Rows from block 2, named by matrix and row number. Each number is 128 + 24 x the weight over the matrix's rms, rounded and kept within 0 to 255. All counts start at 0. Numbers have three digits each.
# v: attention value (model.blocks.2.attn.v.weight, 192x384), inputs 0-127
v.73:138137102118113155089120071094110122107155149127104107155110103098111145151127162122099097139104142154113115113142106096145119145122124142124136095193116109095137127134131149103145099146085096122110146114119134127171087121119115124184080116088140116104110109081087115120143133143125138118131097125074139104207109142140115116119142135098148130095157112117156096109110111138156092098112
v.74:130142133109135132148111122144117125118149099084093092174123119147106126160134126091158100133109128106137109119089122154106119164105153151122107131096136134144124096117137154100105073154153094090093065104110067161077114135134114072160112137131109123124142086149155105090136156091140124130124110097124127162077133105133120111123160098136132106115110129116140111082114085123151076108108
v.75:102152100095117129151129127112130110118100123137078121144147116073123150101117108106114137131105115167130091123094109114102100129095123075136070099108112122082139124122133169093153107097125126145147150121140109072096143115100133123130103163137178083118129086094122142140144113151132137120163166136130153128151156084117115133101100098097115098112151106115160081120140117144111115121090
v.76:117175110134105177160128131107147127107107106093095125115103121171144132068124149157122134106156120160143155155112156077169106132125155135148162079166139160109124111094119110108114146099118104105111123130138126139133108157169085120163121107084127129095142125094102099113135146182164148139175093119101163153128135118157119136145156145120088145127119126118171111082103121166141096102106
v.77:159153105147086096113113138104187128086108136175109111153130151108113088089126113085097116120133100103139167114107122080100203168138159084097079163058134125090148134147131158151152129140102164134116090071146109110143132135124134161155121098087076104108150046090101092147138118078166142113091187097137103149128135099071120089130113120084126086135147107114168141096149117150143153148169
v.78:122143121084129158163114153137135135115118116168144136118091119124162113117152138145137115120137121085105093107124099093126095145130166125142089170109130077123081149094156120137155094138106124095117144104146120170084108157137146133124128197134136124113165122141159127129171127129135136118170112092089095132142087132133100113102111118084123144116153113134143087148117115125147152111130
v.79:115126078140106135102160136135164101091108120127150103166118112141142149102140043102115154123096113126100150133145136113106164144129118112139121080151097212116159106137105158133080139128095122149154111166113109116144124114125106110158155083092083124124085116102107105140124139104144106120126121116113140128075129057166124154119143146121089082103114120125135122085094104150133119129130
v.80:111122101126079144115127064147118105116149150152126140140125135135141146171147083141127119114121129154131146127155151077149183139147108125132103088162103121106148154106107143137111121120117141172177180135093165126163110084118123116140117139109176158125130186101133079126116115120128114103147144109126076064153110105136113103132150163127152084133131113106133136137126145159165138114138
v.81:147141113165172123100167094151141141079147155132132143140171169114127116152164116145074173118151119124155137153114118132090122098113125115102146120163143125145151112154087130115128164166132175146131103143099115159142177124094119125134141100167127117158085146127089170125161135065169131145094173153151124121133146143132192164127116132156151077132067141132116131148134114160158120125106
v.82:124165134127189111140107133088081129097145131156126094163131151155141159116137177125139142121146127124101128165129122186113123120138053153117179100152119105146139147127087129066146124120112137120086118164126114140105131122116132115134128118138156129106106164164137135126126136099113122147139101149133147147135161131136146148127099126141113178129079141132113142151141138119107113107104
v.83:131130140100138113163082094137112128137113157083136136159131133098101136176132209160143124157145137170101126132168104141144100149141138122139164094134137071109126159136181124096178148158092091105071139087173067107148122119131112114137126105164160143110164092112104099111190155183136168132118089124148108071157141142134129130133112110125161153112123130173149114129134137119128083146148
v.84:119153117132124106057142116165124107130112128136119081139096166097138144100096091104149166137102136128157126157143129116104136114136124156110113136112117117110140139138143134152082162112135180106113151119116151200120146115137116164090136148091124111141104114083099151119075123071133039129087131096174110144128124146137112112133133131151111087142135117091143149147132146134165133084124
v.85:126147169129119148186090162068117129123130143118098126115158133140102117093099173112123066122161132081109133129145128116144148094141114135117187143110124106156111127080110155102125149090116191100169112114106147148116132098137154135128104129147128166097161141164217152136150130081068155128111086155115128137132129138138143164127123144126104156126126134133146151131164140092108141133126
v.86:126145141131137102157087101127162120146139090111130121134113118125118153121112179176153113136125138169122122160131111137091098136167067132129130096119137165134152122113110110120132120100108138118078108139110074141096122142091146074130140130132133141096133126091080125100129138109128139126152113103095088125114134149194115171106136116102144103099096112125119080117140102109130109115133
v.87:169130095132179106078129088152143151118118119100146108165137145080131121173146088125122090150161088138153125136123163142125141076146120161106172156133124107133152122127103143095088145099146141147116134138105132107192160138107140130118131122125181114148076115072080165101127126149171139139062153107102153106151113160120105099178129118134124119134114132117120167133132143155176134158078
v.88:111133127138132156127158129120152134128130082152182125141107133159113135155139157161154198106170140107123131127170117154176094133138124147138150081135110201117141106112152109117154197143134115122045114166121147155128110142148107134120157065107142154142145189109107093163145116146108142138121081113099138116134079145147131126147159167166110086133171162133136122170118155154148147123117
v.89:054083157133103135123133113101094122158118126141098102110149111099124113089123158151128115132088146165168115128178119150104110120089118134179085102140122063129139104143182153122135126138114130168189133158136105088108141122106135147088092120140101116099132100135052116146108131092105114145162169127114131095183159166113150117109074182089125161122097137118090104145151115107089108085098
v.90:116082149162118116107138102125121130103117147130141148092118125120142136120134157155160067137140109114168188111140097108120158140146153076134160100192141120080160078150051158114182078113142102124090077137172103066122087144126101100137144110150139132108176100103140119132095124141098098125102106130129161133151107098146143111128148167104136132138094153097103127117102105146125073154107
v.91:169094139135109101122132140126144139107127113166115154100105152089117133116113158110124128139109100105117105144169093165104081118130142067131110140147122141089126129131102130122155167075100130135112140149157173129160127131130118105141132159154153128131157141110130124107096135116151161122112099163124084110121098114143100134139109149134117146149130153113140138139123112137139117131089
v.92:131094145090114128137112101168105109108137148126167114123075119119126114143129068142153146139144119072122162144061066127122166150141142121108148147091152101114154144100065113128166104138089154149092087139078090065110077123116175107103114134143076170110133140131099128136127115097099102124098121104125142157100123098110125133087089154129149183135180112136115103106122143118107080146137
v.93:116170127096138111112096091153106139158125179131123168117095149065142119131112166116131129147134176114156099142156139130152124141116148165154131147156105097134127128134147134175121085137155129129134123117130128122137151134131131120110112166110190142120127106159146107109100122100130115094127100144139089130135130144082105124145093108132142186162128108129153178160129150086092153117109
v.94:105105129086156103128158175146137130145120118121140143168110119073103142152094124132114165127090132098119149128097089152136096158128110080149052116113094163137168098109139103110062123148139120120110112153096115094087137094089111117124120147160089076142104132132089164120150112141126126121171152141140131147085134093133132130111100086137162146116157122143098115125109115138080139116141
v.95:125155133148171129091085126149099138124093177129149099125158127144139115142145100113148153122126105113125127155166157115144129131138108121108115133124147092154141136149143130138114137178168150128136145147139136137110085136124134157083098144137142138110144109141083124161103146118107137134119122148144149114112139136148142115138143088149148111132139172138125144140157100114144147112140
v.96:100154118123086121157144125118121150090131144124099139138145124181142114109153106072158171100121094074105131141086141127102087090130079157112100117111113153106115119093131155107081094147152147123159137139085113191116121101146130078105127104126064155165081135146133143145120126031075120149123172103097119149039146127145170140133158109124098112120097129130119106132136118150138113152120
v.97:107108132109147158123129138101135129136090125063106116069134135092127146099113115103114116127145118129096138172175139147159092108132099134110151136168145095107133131112145104133134128113076124142111198170160109119134120150147130096137114118194089110130136129129156141164121131115129156143123122126155142121127133172141150170134120100127129126139124154126134142154145160130150116132121
v.98:124208128117111130172099121083145137109144124120133110170097126066153129120119131096083146123116146099108104105125108126117107089147128144140127126143133101120106127129172141126139153122122149117123175144122080174153173132154105143127167164196175140146097141121124162109119115099105096133159169117102087079146133125144109129132130068130157128105174147138129139166171144113101111125146
v.99:142168157169168148125137194095151151153085158117128120147097146114144146110139086144167159117102136091163144111162122182112135132157116132135081131137136123145155116111131172146103148112128111130198116135160141153126137136107131127152103087142084149174130120167150136145120127150132079169202107125140124145111134138135142176158155164132095154118145094128120093153119107148135118151122
v.100:157192101145100145144187119113126126109154119121133117094120103103119114119145123103114119130111142082116106139107136080155127100117110121120147118149081152129129121147085120124118166131063180096121177099135158140164117100132125134132144180134129119092121176125177167149178115097133090114084144148109164135111127144164100120120148150110143108131118130108141114120088097146091142122125
v.101:121175152150127119100138141172106135101120138132115174151152130144123113083154123157129150154160097142145157117141135191095139112100155109129120155087132127123164110122102119151126103104113142123100099112131140143132106141109098161137155110117148129144118133145114160150122166100102095129112165098131151103157160135103120085120157152163102074151127137128120116146120146140192113152123
v.102:102155103178113105069154094167143128135135112115117139160129123136128142135146138158147127101123122134150138140103118091162090156142137142100144104157096102131093120124110075147132119150116133089076106165136114207142111119148171096121115110122119132098120098095105132103145127135143097106116090087160183114137111153146115100116191123121133142132059112111084126138141142099163118096112
v.103:104162138155133154103150118109098117146115139127139154129096131156142127096106144127144136128142088144099117136151142109129170120130107138149166129150125097114142142123070127135110122166108134140100137139106143101159158147103132146173174109091165110097142125139086117142111105124152123147123124121126107131139126096115137133139120131131102157128180103104134133127115113133125103114119
v.104:134056145083166133156112129130137150170098094171132112178136129107129120136139148116147180117086106085120107128100123158126162175132145091127112147088112154126129117156146126146114148158123089131137108123138121099124139143125129141111171096135107121147096095100093138150101132103105138126127132123133092085133144130106131134106112144132114090118094170128091130131121138088108131139185
v.105:114129152081120129100108163142123122107140118128127159048108143133147170119102087115130127112086062118120123101092157085084133167134069155153132095074174103148119155113125127141067123122082101158154175151095165088146160132127131107136105103065092113127139131140137100125098114118108085159149163095133088112103161110104136104110095136112099121142135084145098124117151168145148164089137
v.106:171070136126132117116118115107126130092137121106166098087161131142105112145126148165125091151135136156126109118131124118113119124096123156113140123162124091131127153138137132082131155131140105164116196099100105098127116140106096140126110155123103150125147134171160066132117125185119149109122117158128130132174129108120138096128121134147136169105127149125107111131122109136131121135103
v.107:146118121086103143144111118154119112099135137160131173100129138103135139140091137149108124114136142135138128104085116087139114175120124124127144159111133132152135143134130102128131123107140131149108138073110160055133128124124110114110139088090110113101120126117130103143117118118141144123126124118145117144145126119076111117117107145098115098083126121133148159117138132119083166128175
v.108:160061124123174106140146157158146145099127096134140152128096138135133141165141123106145116119093118122134116110111111154049111124130099075157107119150124133122103132120119134107079108143120166127148154120109133125103115142120109099126130150095124115118138144125138142136121117106113127130111149106139116174105086115133145122128090130122105102139125144121071130107145125135147135119182
v.109:097135137131098124073130124174128114136110092160112141128109163173135118080112115148168123118125105124128177137102114086074154161143118140154070110131159098135149128140105102150102144114115146136180077141128188141115119118134125114175129124067090106142122111120151134110142140112155117142161123109146108119137131157158153135106102139114116119126112103129150132162143126109146125130071
v.110:153181147134165121126115146158139135158131115169169112160134123136138151126149092180117167168106161144146126121150136160099103137160148163145128148103107127161155138143130169142127078117206092112144094101146132148104110113133093138128159128155172135132094104173135147124109150138108103129149108151118086145117112105132095135137134123126154157123147102154141134159126096140130125144175
v.111:158132140111176134163150154123145117128135156149127104087202137109121105177095148101085161166154104111127139124162140150122137143126141130115153140121091138140158137127109134142139192129126173104138081108125155058139112156109121127110164138163119107142132144095107159173138150104152150147069099148142137122159104120119146147102122119174102151133160162180143156139169113137102126143128
v.112:133113103148069120153127123112137148174131154100131114174076124120110122112161153155113123090090133141121098154083121151132078154148111143144120097133113144112107131101120123147128161103113096133137129115129103116128120087141144124140130142136139106118130140106110104078157111128105129106081130104143165136119121164124100136158079119092168134154122133120112096105141106127122159100125
v.113:140140135190130155119119173141123122127160096109115109132121118152132100086131145156152125158118121092121103143067135171135144171133140192135113119082121164134136128117174140148136169145141147154140039137085078136089140136147132161124144113124083128139089126136124108109126141101147113120123124095121153148147133198143157157137123183122101141124097104114140117153121144115052121123131
v.114:096105135123124083155087133118149106150079131135061171198179128080116116122150125123118075131131107130118151128106120161169138109134147126127064142127105093131132119122089136122141140110146114138167131129167182131127148120133157120125107160144129134130199113105220165123130147135123163142116146123109185148164164176147123151131140119119128151141155140119093140162125125101166153133125
v.115:151143123111149140144106085152155142089151143160108075151140138111128128164135143116129153153160138110136099137096136101176137140117177161097132161092138171154130118122166203137140130138126093138117148130142106104124110128142177134097155114165170117137152121111135101149147115131159174122114108146154136133163135132105104072121118114132140131124155122107156114152134124121105123143139
v.116:116179098133076106116134138102151106157146125147140136110039120122106155134118125170108122082126123145139123137147123090121125178137141125141158142159103156121121099126101110135112076090137110116135174134112148180105123135152116152132128131080227136099111095140152141100147124149148058103179100098110111096160140153125104093132151128082100131157092086118152116130111138132084147084124
v.117:121102150124121136127132138138110113127107105087137202124133132109130143102100165141144114129205104110126151089125120105106175074105141100134155109080154147122112125124112117159137204135108135113113116135109115157112136148104126126118154100090085111130098153056153163141137163140134103136142163095148104116136138178124116149115120154153118046137152157125177142128141136123094116106131
v.118:127139098110139122121120175120090128128073074109117117091131094126123102117122142126127112095123117185119142138116150161091071101134127121110133117131120115119114105143150141112141119148138135100133134100138111108115126095138123111117091125163136159101132138173065178124133105131089101133134158103095125124098094125104137143122110133094141136108126146119118105100125146116123148123091
v.119:099106124103177126134094139151145120096127123157119160088101124086158117120105113131136157141040117140126103121104140106173135185126112121176101110071126203176106129111154110163088105060140107139176082136106171108113148132129132145126116151110155106138092130107119101133114130128128114145154122092114142103077151110115117132101125143154085107156116136110088124127128140113109160116165
v.120:129084159077101123132148090119102155097131119116117131100135135154125125142124118148134176114131090147154141084068109027085146164109093130144127141115162162113138146135148118117139071113123054133105122148122117124107142135110129105140118145071144133088150107147173103094123107112137114135148167070102112091117159069083139096092118133119099096087120106119152121130137118139161136129116
v.121:152130163121166118100150127156151125106103155143161158128118123109129144118097129162122126145134136083140099073096172118136159164120135125140163119080117118141171161133075167137169171144183116116146069105132159087138135115137149122138174141102183127126081117100120116125120126177146117122086091133099184149120121093104090130121131122128133132115128154120156137150113104136070112128147
v.122:117108134112177119107077115165154140136137152119125133108088141107145134135107165173135124154104151126139110132123146120138090183126075094102112146150144091172101135108121121136131038124190034115147179156119154163125134105140159132147105130130153120121132096160193120110130115125145116136227090138170192129168140138095124155141112147104129135169080083128075146126149131111111153109107
v.123:122008150089136133160133115128139129130105113143124126071129136109134159106099141137121110128105103143130129103176131155121122174131106106157113108081170095134136147106122105135135121144092122138060154150129160053126146124100126116162129113105085079151163138154111131124140134134155144142097131134127102116186143101122147124115078122114102170120108129115098154154118163123109148091093
v.124:119119112122060146173114102040136133151151129134120092157101110106136098171105129128143120095122182155120144152136133137139144171120142103122069115094134136119086122127179118124129062153100107153151194133173104180119122144150161125119139136145188154110120126110143115125122104135134140141127167134130113102193119120107120145140120121108144111116152107124146148151135150123104115128144
v.125:104111110102109141124084137166079114155102104075127159071122116108104119147136173138100076106135139156125151137097141111128079093110119155146133120155147121153115109111148117116140130115156100139156129113120135114129131096132105135154116163086127130097123154122192140117151135133086079133078113100094115110100146155117090120125148140123158117127116135118096130109104144121113143130110
v.126:112064134150140116113112172219141130133165142132139136105138139080112095133112185157160107117111116130108133147109109145138121193111136124126110124115120163148135155139111119147087109115128137153130077129103185101132112130117125130117167136120146138153125120149093119112144149111162096129101114148117130102124115153109142099119095135145132096150124103124116139152112168116145177086102
v.127:135115138101139132089122105124118156154105149144165134167053140139131154127069110106123138154077143154125123094136133130166160137125098108153091167121135134176161131129139129113135107144119073152164069114072113065138125144115117147162148122098202162119095101098060113113120090150138128128174091189094085143091115075121111114138104150147152115148107092136139151142120128118118134119119
v.128:100147117148100122155095104114160165114123146139124117109164137125124114121127156112111132157160131138142171103094121135153146132106092131139154112124126137118129125148150104103159125113103095131138091110097124109131093112129121122128125068111075180113121161105163094170118135172089119123133157118145149151095128141161133148129139128107161133147148124161139110157149118116156119100128
v.129:099180114129124140135127145129153138136133113116116138114131148084151111103115128176125130136139135145098092102165121173147083119118180122138107121164130161139140130118165152127108113119151178102096122134119158156137127134129143108136136114186172105135121133121098124123131137180147112110167107142109128109131134111147131179125156091109117141127159154126145112101131140132097107116090
v.130:129139122144132128139108149087106135136081100082158115166115144160118143118144133164121114129168083162100151083114121099080127087115101130134158093107145168108075137130152122107143177165121182151089115130129069109140113119069127098105151105112126125108107109035054127159158123139098153129083155091105151120063144163177156216136087128117123087133108176127146103097127099150134079100142
v.131:158127156165133107134158149140141105131141096145109153129116096115118143154136148148108086120147145120122131140177101124143089116117150129131091115129125142118140110113141112093107112128204206147150133125152162095130140103107130102114130093098216128164105113115090170160137145169121149120102163161112179147207134190105144124172135136141110134132060173117111119149121105167124138133122
v.132:139212112113082128142105115135134135097166178134138073118133096133095144139104140111113133141106150084142133161077128169131134135151089144145117139139111143103146104103097172117141092109135119132187109137147163137131113088156139124113116199128206138094125125151176146097120111102170099118122173158103139137077102098164114107116142093175143144107179110113120097114136119144128163179098
v.133:107141109157082190118140126133089116138157111124136148105128111136140156133112104134092093122110148107082130142111141093168136090101150138142148095187120137139134147146089155133128124128071126073098106124138173105129118137112113160157112117068095168077119138123140154156099130087157116129134164141136126141109130119181130126119202167136149113139183104156172126118104120140148112140142
v.134:134132133103133126178138094190171125115112100146096107083161112140123131122143132065153132097115142145163103118123136121117138116111148097116163104189146176119098121116084149135131112101124124100078128141139117112154122117115120100114129149146149130138165123149166095125120151099140119116103112121142110123081153061143131107124100105138121154128128189109112130102139146105123130122122
v.135:155128140110143118143152122136153115113149119153126118117141127148139140156144107128153125122159153140139082111126121132211163109122139103128128097168101123158111139151072164163114172108155115110164162124154179071145116132161142134086095148154119123150160156150150147129139120154095120100137113180111156143085116102166105147114109153122146141122136156108123140161136128100158171140090
v.136:114224124091125107198161112123144124127132113135138106189161143118119114151113121151153143118136127141133106119133108095148111119128130151152121099137160154114123146130121188154121129062132123097108078145121161103134145169124126161142160183151191117146139121159118137108149111107117114136184096098144140126093127092156176127146134111141111135164160082123168132124115138112112155103098
v.137:118211142154107137130104102128123129136149135157127134197191157160138134100127152133084103115146088108107098110131099160103142115141092132110174098122131142139153126161141127126064161149178160079077086096131212107128107102110136153114156104144067123098130168077066125129089118132127145139099135123105116151132122149121128114103152114135098126153190151144117105126111156137121119145120
v.138:149089125161110143094114126146116156129140113101166078121156125180124112098156105139150143142149139105137117125123122131093161146101173155107134124090125185107114151147181127133149160170186138093142150122141130138135104145139121143122128150100104145118132126127125087078132147117143105116109128119159107135132137137135147139143129126134138129106169159116146117124117139157120105155107
v.139:151071160151116139128103156160093142146114137155131168110110159137129124110095129080126126102099136107136161140160128120133144113152108079149093139097129117121112145114134063128113118151129124137141185144133131143119131186155144161120131134115112122159118119126104109156096130129120141152187118104123131106141147123071132112121147138142108129130144113132089164132121143119108165143138
v.140:135102107186149158166144134196127127145157141151131132080149131082140100118151128107119144143127122117107100118154132147090105120104166093172098123122159143146112125154145120161106137123082132117089181114124114118110133132117136133153153157151060133131135138138175126074129139107130062094186131153153040129116105087160128131123113122094180142117136092112081122100122147112127144127128
v.141:138152125177122134148146128166107131135161133141132146159074124117129116148140158119106132120110072147146134113144138117097093140145115150154098143129141109143119113103137101119101055116125111130112112126143066169102130126123119129148172127124147156133126124161124168155143124120106105137151135124118098109151108153124163026129115133140144122113096049120075101124134072108187137097161
v.142:132126132127108129066098158141128108116149109142098119090090134143116131143107112120109140135133181139126075105130136114175129117145168128133128167123115073126123124134180098146151142090135103096129173109130161149126137117125149149136119168145123149131134139114131106142096133155159116100125120160134116115201123152119094123128140147122145146131121087116166135131065115137134123104128
v.143:152097147166107145136145096097090128111125153119152146091145131130118141140117141126116124094097112122117119081163113110161151171104110156139172100158118122103100142186123120080128140170104158127096104134160100111117123128133115116082165121082124068122142128173146106141124116131110162129115118134117169102134127101143105102120147119126113135122142156121104135143113097145118122117141
v.144:112160147129110100147102148106145136120131138156149071127097128110118146104132112132102128134095113152141127136108120196091080130132120127132089120116126092138133149136156096127092094152161117140091141115132153174135133124173143121161150168117136127115141111153178147115098153100125147129118125089129126115067141079087101147160155101170139100140131083128099126093119142111104162133111
v.145:166132132114182124087102125113085125114139114148117118131165131133124123170131130152153135131128120146099114123160117124117140140115110172116160144164121064141119134129073143101157094118159136093124099140108097191126101128093121128144136171161149093124120085185191137108149151103124132106150094151124151151094142087119166153109127088105124140100111106134158124150103088124119122144087
v.146:108223125182066142145156113087091110135182172128130123126137130165143136086150155154090104119127145129107130098133125156098103102087120140115151085142125125142075173111113123130137128149098160105095143111136125190130133129140092125167144157108119129087067134103168135128110137116133130137099104082144099095105161113158145155156154160133110082111155128104132117113135124121151079127134
v.147:121154162120117132099117113126184118139151111188148091130089134107116112130143136152144142148100149095125097130136120100123111142123147167117117152127148120138108112143175127117177134104150124121116153120147147161136109085110106176131149116149122140097150113160152112121165129075124144116118143115146117144166110145160107103132111115137122101137125064107058136127159127112171131116119
v.148:138107126113138110168138122098123135171132122138117133153174131165130112103129133115136117127139127131145126106157086174120105111124120126140102105097101144141115137149144123139129169200132181097121125119140145035119149155118092141087143120119068104113171151119125132123120121127110168137114123162114165141132127124165130152115129115141148119114151139122101144144125122111123161144162
v.149:142096144170121128115187150110142159153140110159150129137140166137136127095128101171113116119131099139144124059172129112075076119123132114140077171145135095175148148140102116124135112095095120120121094114122117178152152176149110154178134105136074143164131139129127143114159163123133163141096151158153111145137135132102116107138129128124121072147146094148136164156115134167155162151165
v.150:120168129176108109077153126118136121115119134137123142131120143123153124164136086155142122130124108130162126113178144098118105119113121140105082141142142094154130145179106155127142115154086155150116090107124110127120157161106130132178145089116106142152108132137100129106143152149105086115124149121174122121127150117106140137157141166121121101165169049138169135141129140146128120109109
v.151:147100115047106125139163117084159107117105093129106091147097080160097103099139136131125150168151124107088058123091140130135168116118120157090150102093132143097105155137110119136188143207124115130128142101134111101118145097133110156114117163159120138100100192120143132145149133154123132086063105103147154154092136110144092162108083147115156128102142156095157124131125110104131153108147
v.152:108104105074124143147167138212135123126160126144161121055121125125115126154114166097103129101103150155102126112088123134147113159081142171169159122139131145091075105128171131127139119149127108094125163139100186070126141120135122123141127120060135092119168177131185125107157145123135152166117114137117114164099120115144128152100095126094114162160179147110201125148114139114159181109107
v.153:122111120139107124098146152092158131125131152148111120105102095093111143099133152123124118138154161146117095149123139173144154107107176122157123134163116156122123108103124147128159121110105166091131154112150156159090116084114122119108110120131135118115134125146157139113133138127126110117198176145114143143169096149125106173087130131090117124105122116146136112139123087134121132099119
v.154:093094097157167160163135111164121126138141136127091171100134128098123147139134183095095131123092152145149172138118136149148127131127131138157101113105116147130172094094135103126088115100141178153129094127108121127148104113082133120100105152108110117117097128108161130147190125126171127103142140141123093143136116117149112120110151128144091102126077104141121101109130072160118100118146
v.155:098101131098146117089105133114148125104113123139091118054106103095097144122138157092133124138115124090113100162108147131128182124099127098134161124120123107126154112141077118137170130177142077140166128120162154070109095106102120122147065098101133132110114138096111102156139133143108148106126151081149127116165135147130122120115136133097155153121092117109155105102097117120146109116117
v.156:120114116116132144142118125110095156124135151089110138089090135138147123137131152132122184148109125099097145138094153071107106147096124168130168095090118145123106137139135144105091139171111158102138163109100065154108166155136116119122109119156150110138109106119148124147149145115129136146153095142121142120132117129126166128110104126112137187127122096138125146154099118157106143117135
v.157:093116117127123143172124146095149131130157139103147107083086117111164114091169130125156175118097151138137110119131128110162147152125053202113126122126135147131103149110129143124110130149131087124136177150085146168121134142126118123140106136151146116129133159147180124123151107131135145132125097155145135120066125114153140192156136158095123132145107117144099164126129128144111145107121
v.158:099106131137119141131112145156085119096128137126124161101113126122117117124138142120133127123141141137136130131124150123110080141106165152118110138151139101122123146146148077112177084136137173119119167161154108101128129167128113123117101164108140132113144131208117118148121130164130143157150173156130155099233152091084119151107146135117141136115167115121112135152117123163103092155137
v.159:123113134107125129152173140116107144108127081111138110143105145132118160086093152130130116123091139151134087129167118174177128135135125125140134085154150128114135113111100083136151118107137096101125130132163182112145100103132103109128113188075185148103114123125133098138137130143098156133140119131092183118102127141130095119115185144135097133112189129119137116143147103142126133118112
v.160:121156089107055139134118155146170121115143094099134123086098119132087088113125119082118080114098206207145094131166144088138109134139161126122133118138109147104082122120174127201145131137160106162159144090153216214158120097113125102133107158079131138091175134135190055119148112115153133118185118120105110160102126142181047128109169115108189082129138121095148106177127121070162141081115
v.161:152155139160128104157125134168148118122185150139099164122142116136131144150118134133113125134147130113126121120085145144131158116127165123114138179131170152153133136148123121142137130142110128129099140094149129124137145112126119153096163151093146157131107114144147140168153145135135127109147147132098124142151125164118112109101145153124136131147127134135145122110085135105129138167136
v.162:147172171145172096078072127140136140125117161172120146164125144140149125144104166117107100119132131157138167148161119173156161105120093145105118206151144107165119119127138122122130157078181167143126113120124202166195124117143137157117127138139185113155149109139107143106158130111134137155124082098139125117155125166122126080101120128122091089151132124118152155130171128160153145149112
v.163:112113124128126144147162102125153145112127113154160093054143149095154146172148114125120148121108112060143130106163111074143117152122147118153175140158102144132130148131127122128169136139071051142101114154100108123128156177117106120147141086097056149132147159126176134135083141103155130131129138122134140118112132064180149101145129125128102106163131082110104134123131147173133167117109
v.164:170064100150119130174136161089122138096142124083107136118150105136101079092129142084122086108120112139135101145081129187083125095120151132123115134134161138151132103150166114140128140132116136149095123126154114142166145136116106119118121159120064124109162148145153117121123117094112158146115164115092101138149144107122103091078136144126129146118141146152105118108141131086120142148150
v.165:130091162098162092174114128174140130128127168066120098165138125124135112119104136110153110112143113157099107175124144119083116142142147092159118137114156137081121100134152087129135090160129065118143128117097124116134161103113149113119151157159114126141123126103149135114093110131108131144155167116138105158101142160096145077107112088160187126121126174128123137117156115070129127111118
v.166:098136102082104132124129158148127145144116132159163161088126150131131141130122146148153111103146126159126132118088138086137097147119122097146108141162142161113138128107145126137115109084165101120155095142115170120134143145138125115129131092104167137162152120126194121126072143167118150147144108126114111118116133108127153150138155109142141096167149162104142142121145158143132133121087
v.167:141149132159077110134123114091130104127112104153111147118129123183125108094122168146094132106153118155127119103156124112115147114112080138097117125107141093103106140146108133129146205134098204128134111071175147124132117090124135140117137079092144135137123125125126117128155125091117135108155099113130114114140123182117124139129098147101102152132095173122168105116093148114143136161120
v.168:103098110159125171156151095106138115137137139127129137150146120167113147137105111127133147127145089121131119117081157100153156117112153108140119120115128153118130156147109148126139174134071135124123117145086113144118163112126128143099137109140070176130078135065124150171126119112103105125167151147113074147135132134159149152114103156110144081118122117127135153121107157140137112164139
v.169:132073150160120151095179146109122118142121105130124123082110070152115119091125176158098143139114146156173108154163128134114163133098137167098137107126132138164177104163118106090150154176158133131084159145133096151122167159123116130120172115125127152132119137134119131142160099086144122125109132157112109165150113147121094128144144171165127106147144117158079152156125118114102136119116
v.170:133140127108126131158176153108124103136115108119134112128170098122107097134136111164151121138144124092138116108087143081156122180134161130152137076088112127093123091148144134127117122146099147133117137108090099112101127151136131124121149136174114140093147124107135116114138135127151112123158108095132148108125134086125163133094109128144110103137143150125156102147135111100096104091130
v.171:162138137138086113141141134122176113092118101158137134116099120135113132177137130136122140113138154091136144112179115113138141121155148057091160131139107163086128132140088108129187146185128146120104159109170178139157109109123077128155112113102141146103137136085105154150140139153135132134107127110129173153145123162124142141105146117139149159120119128122148155101133127160157115160157
v.172:198071110167181146128137191146155148146132109136141118147150130128160122135156091122132136132121116084128102147173121166114161097117140111119096124093117112140163095120097091133113120091125163135137158141140144119143097128123133157121123171166116140174147132150098152128124112119133101147123120156143087128146130100132158112140119138165102134107203162130115128153125109123107177144153
v.173:147061140114123130153139093124151113134133106104149073137107101104085115146095151153097158149114120137125123109172130159129115153117128089126151125129108139081139083114129086134162108111085105125096156115111132137140140072119089111140117133130127148106109126123117133123134110106150103130138125162142083154095128133135095154084107093147152109105113110117134084122123078128114108091148
v.174:079118183067166125144111124140112142088111151135100154126164125094120133151084152104109131142131152126125111158167128075197156152144105110141178138153128128128117149076114107122152132075093093154116103132141097094144112140121128122160112129129149127107153158168165115138130109152108117149152112145154123094144129125148156138106134132145128159159146128114126143145159105099118073123095
v.175:122074120125193128116122105099104125139103137102142134139176122156131139154137113116159146127120111125139143153141134084137154141119170170094148132138159108149082093111116059147156084146126104145124163151102057154153173158162143132109147136120170135126132086126131161138182131101140138136131188113146125118091132106099124104134085133179142104116080110135117167147131119174108142165103
v.176:119078113136127085119074081183095087123141146129167145109145148056130106199165094125119137103130127119118073103137101157127135087139146139135112092166152076157105127130149074110118131163107126112144166131144140117133122097116117144090125129154123134080125126125133130121114129124120111126104157146134161091132131130132130102129123125126153121140197137110055100138131152122156132093124
v.177:142094116130123125094166113065136127126118136094120092059121153132109106081105126156137124170106139167157154127154116131170187121131158174097160148185142116126134172102124083163196180134161106153149204122143101141138117135140112129147114179117158136150114133109178115120149110219127132141138102159109174137173125136122086159129123159145147178118139126138122178129107118124091114143089
v.178:168086126077128160150127120172143136125134120088142133110106119130134129158115148106137119132114160131108100132152142100187141134138156163120127146117113179119109113138156137119130154103144105126109175116174157101149143084151114138092122113112126148140153151117165084122159108141114097097117099176117116168116125138149094090098130121106166115133175137118120168133131115087092134100140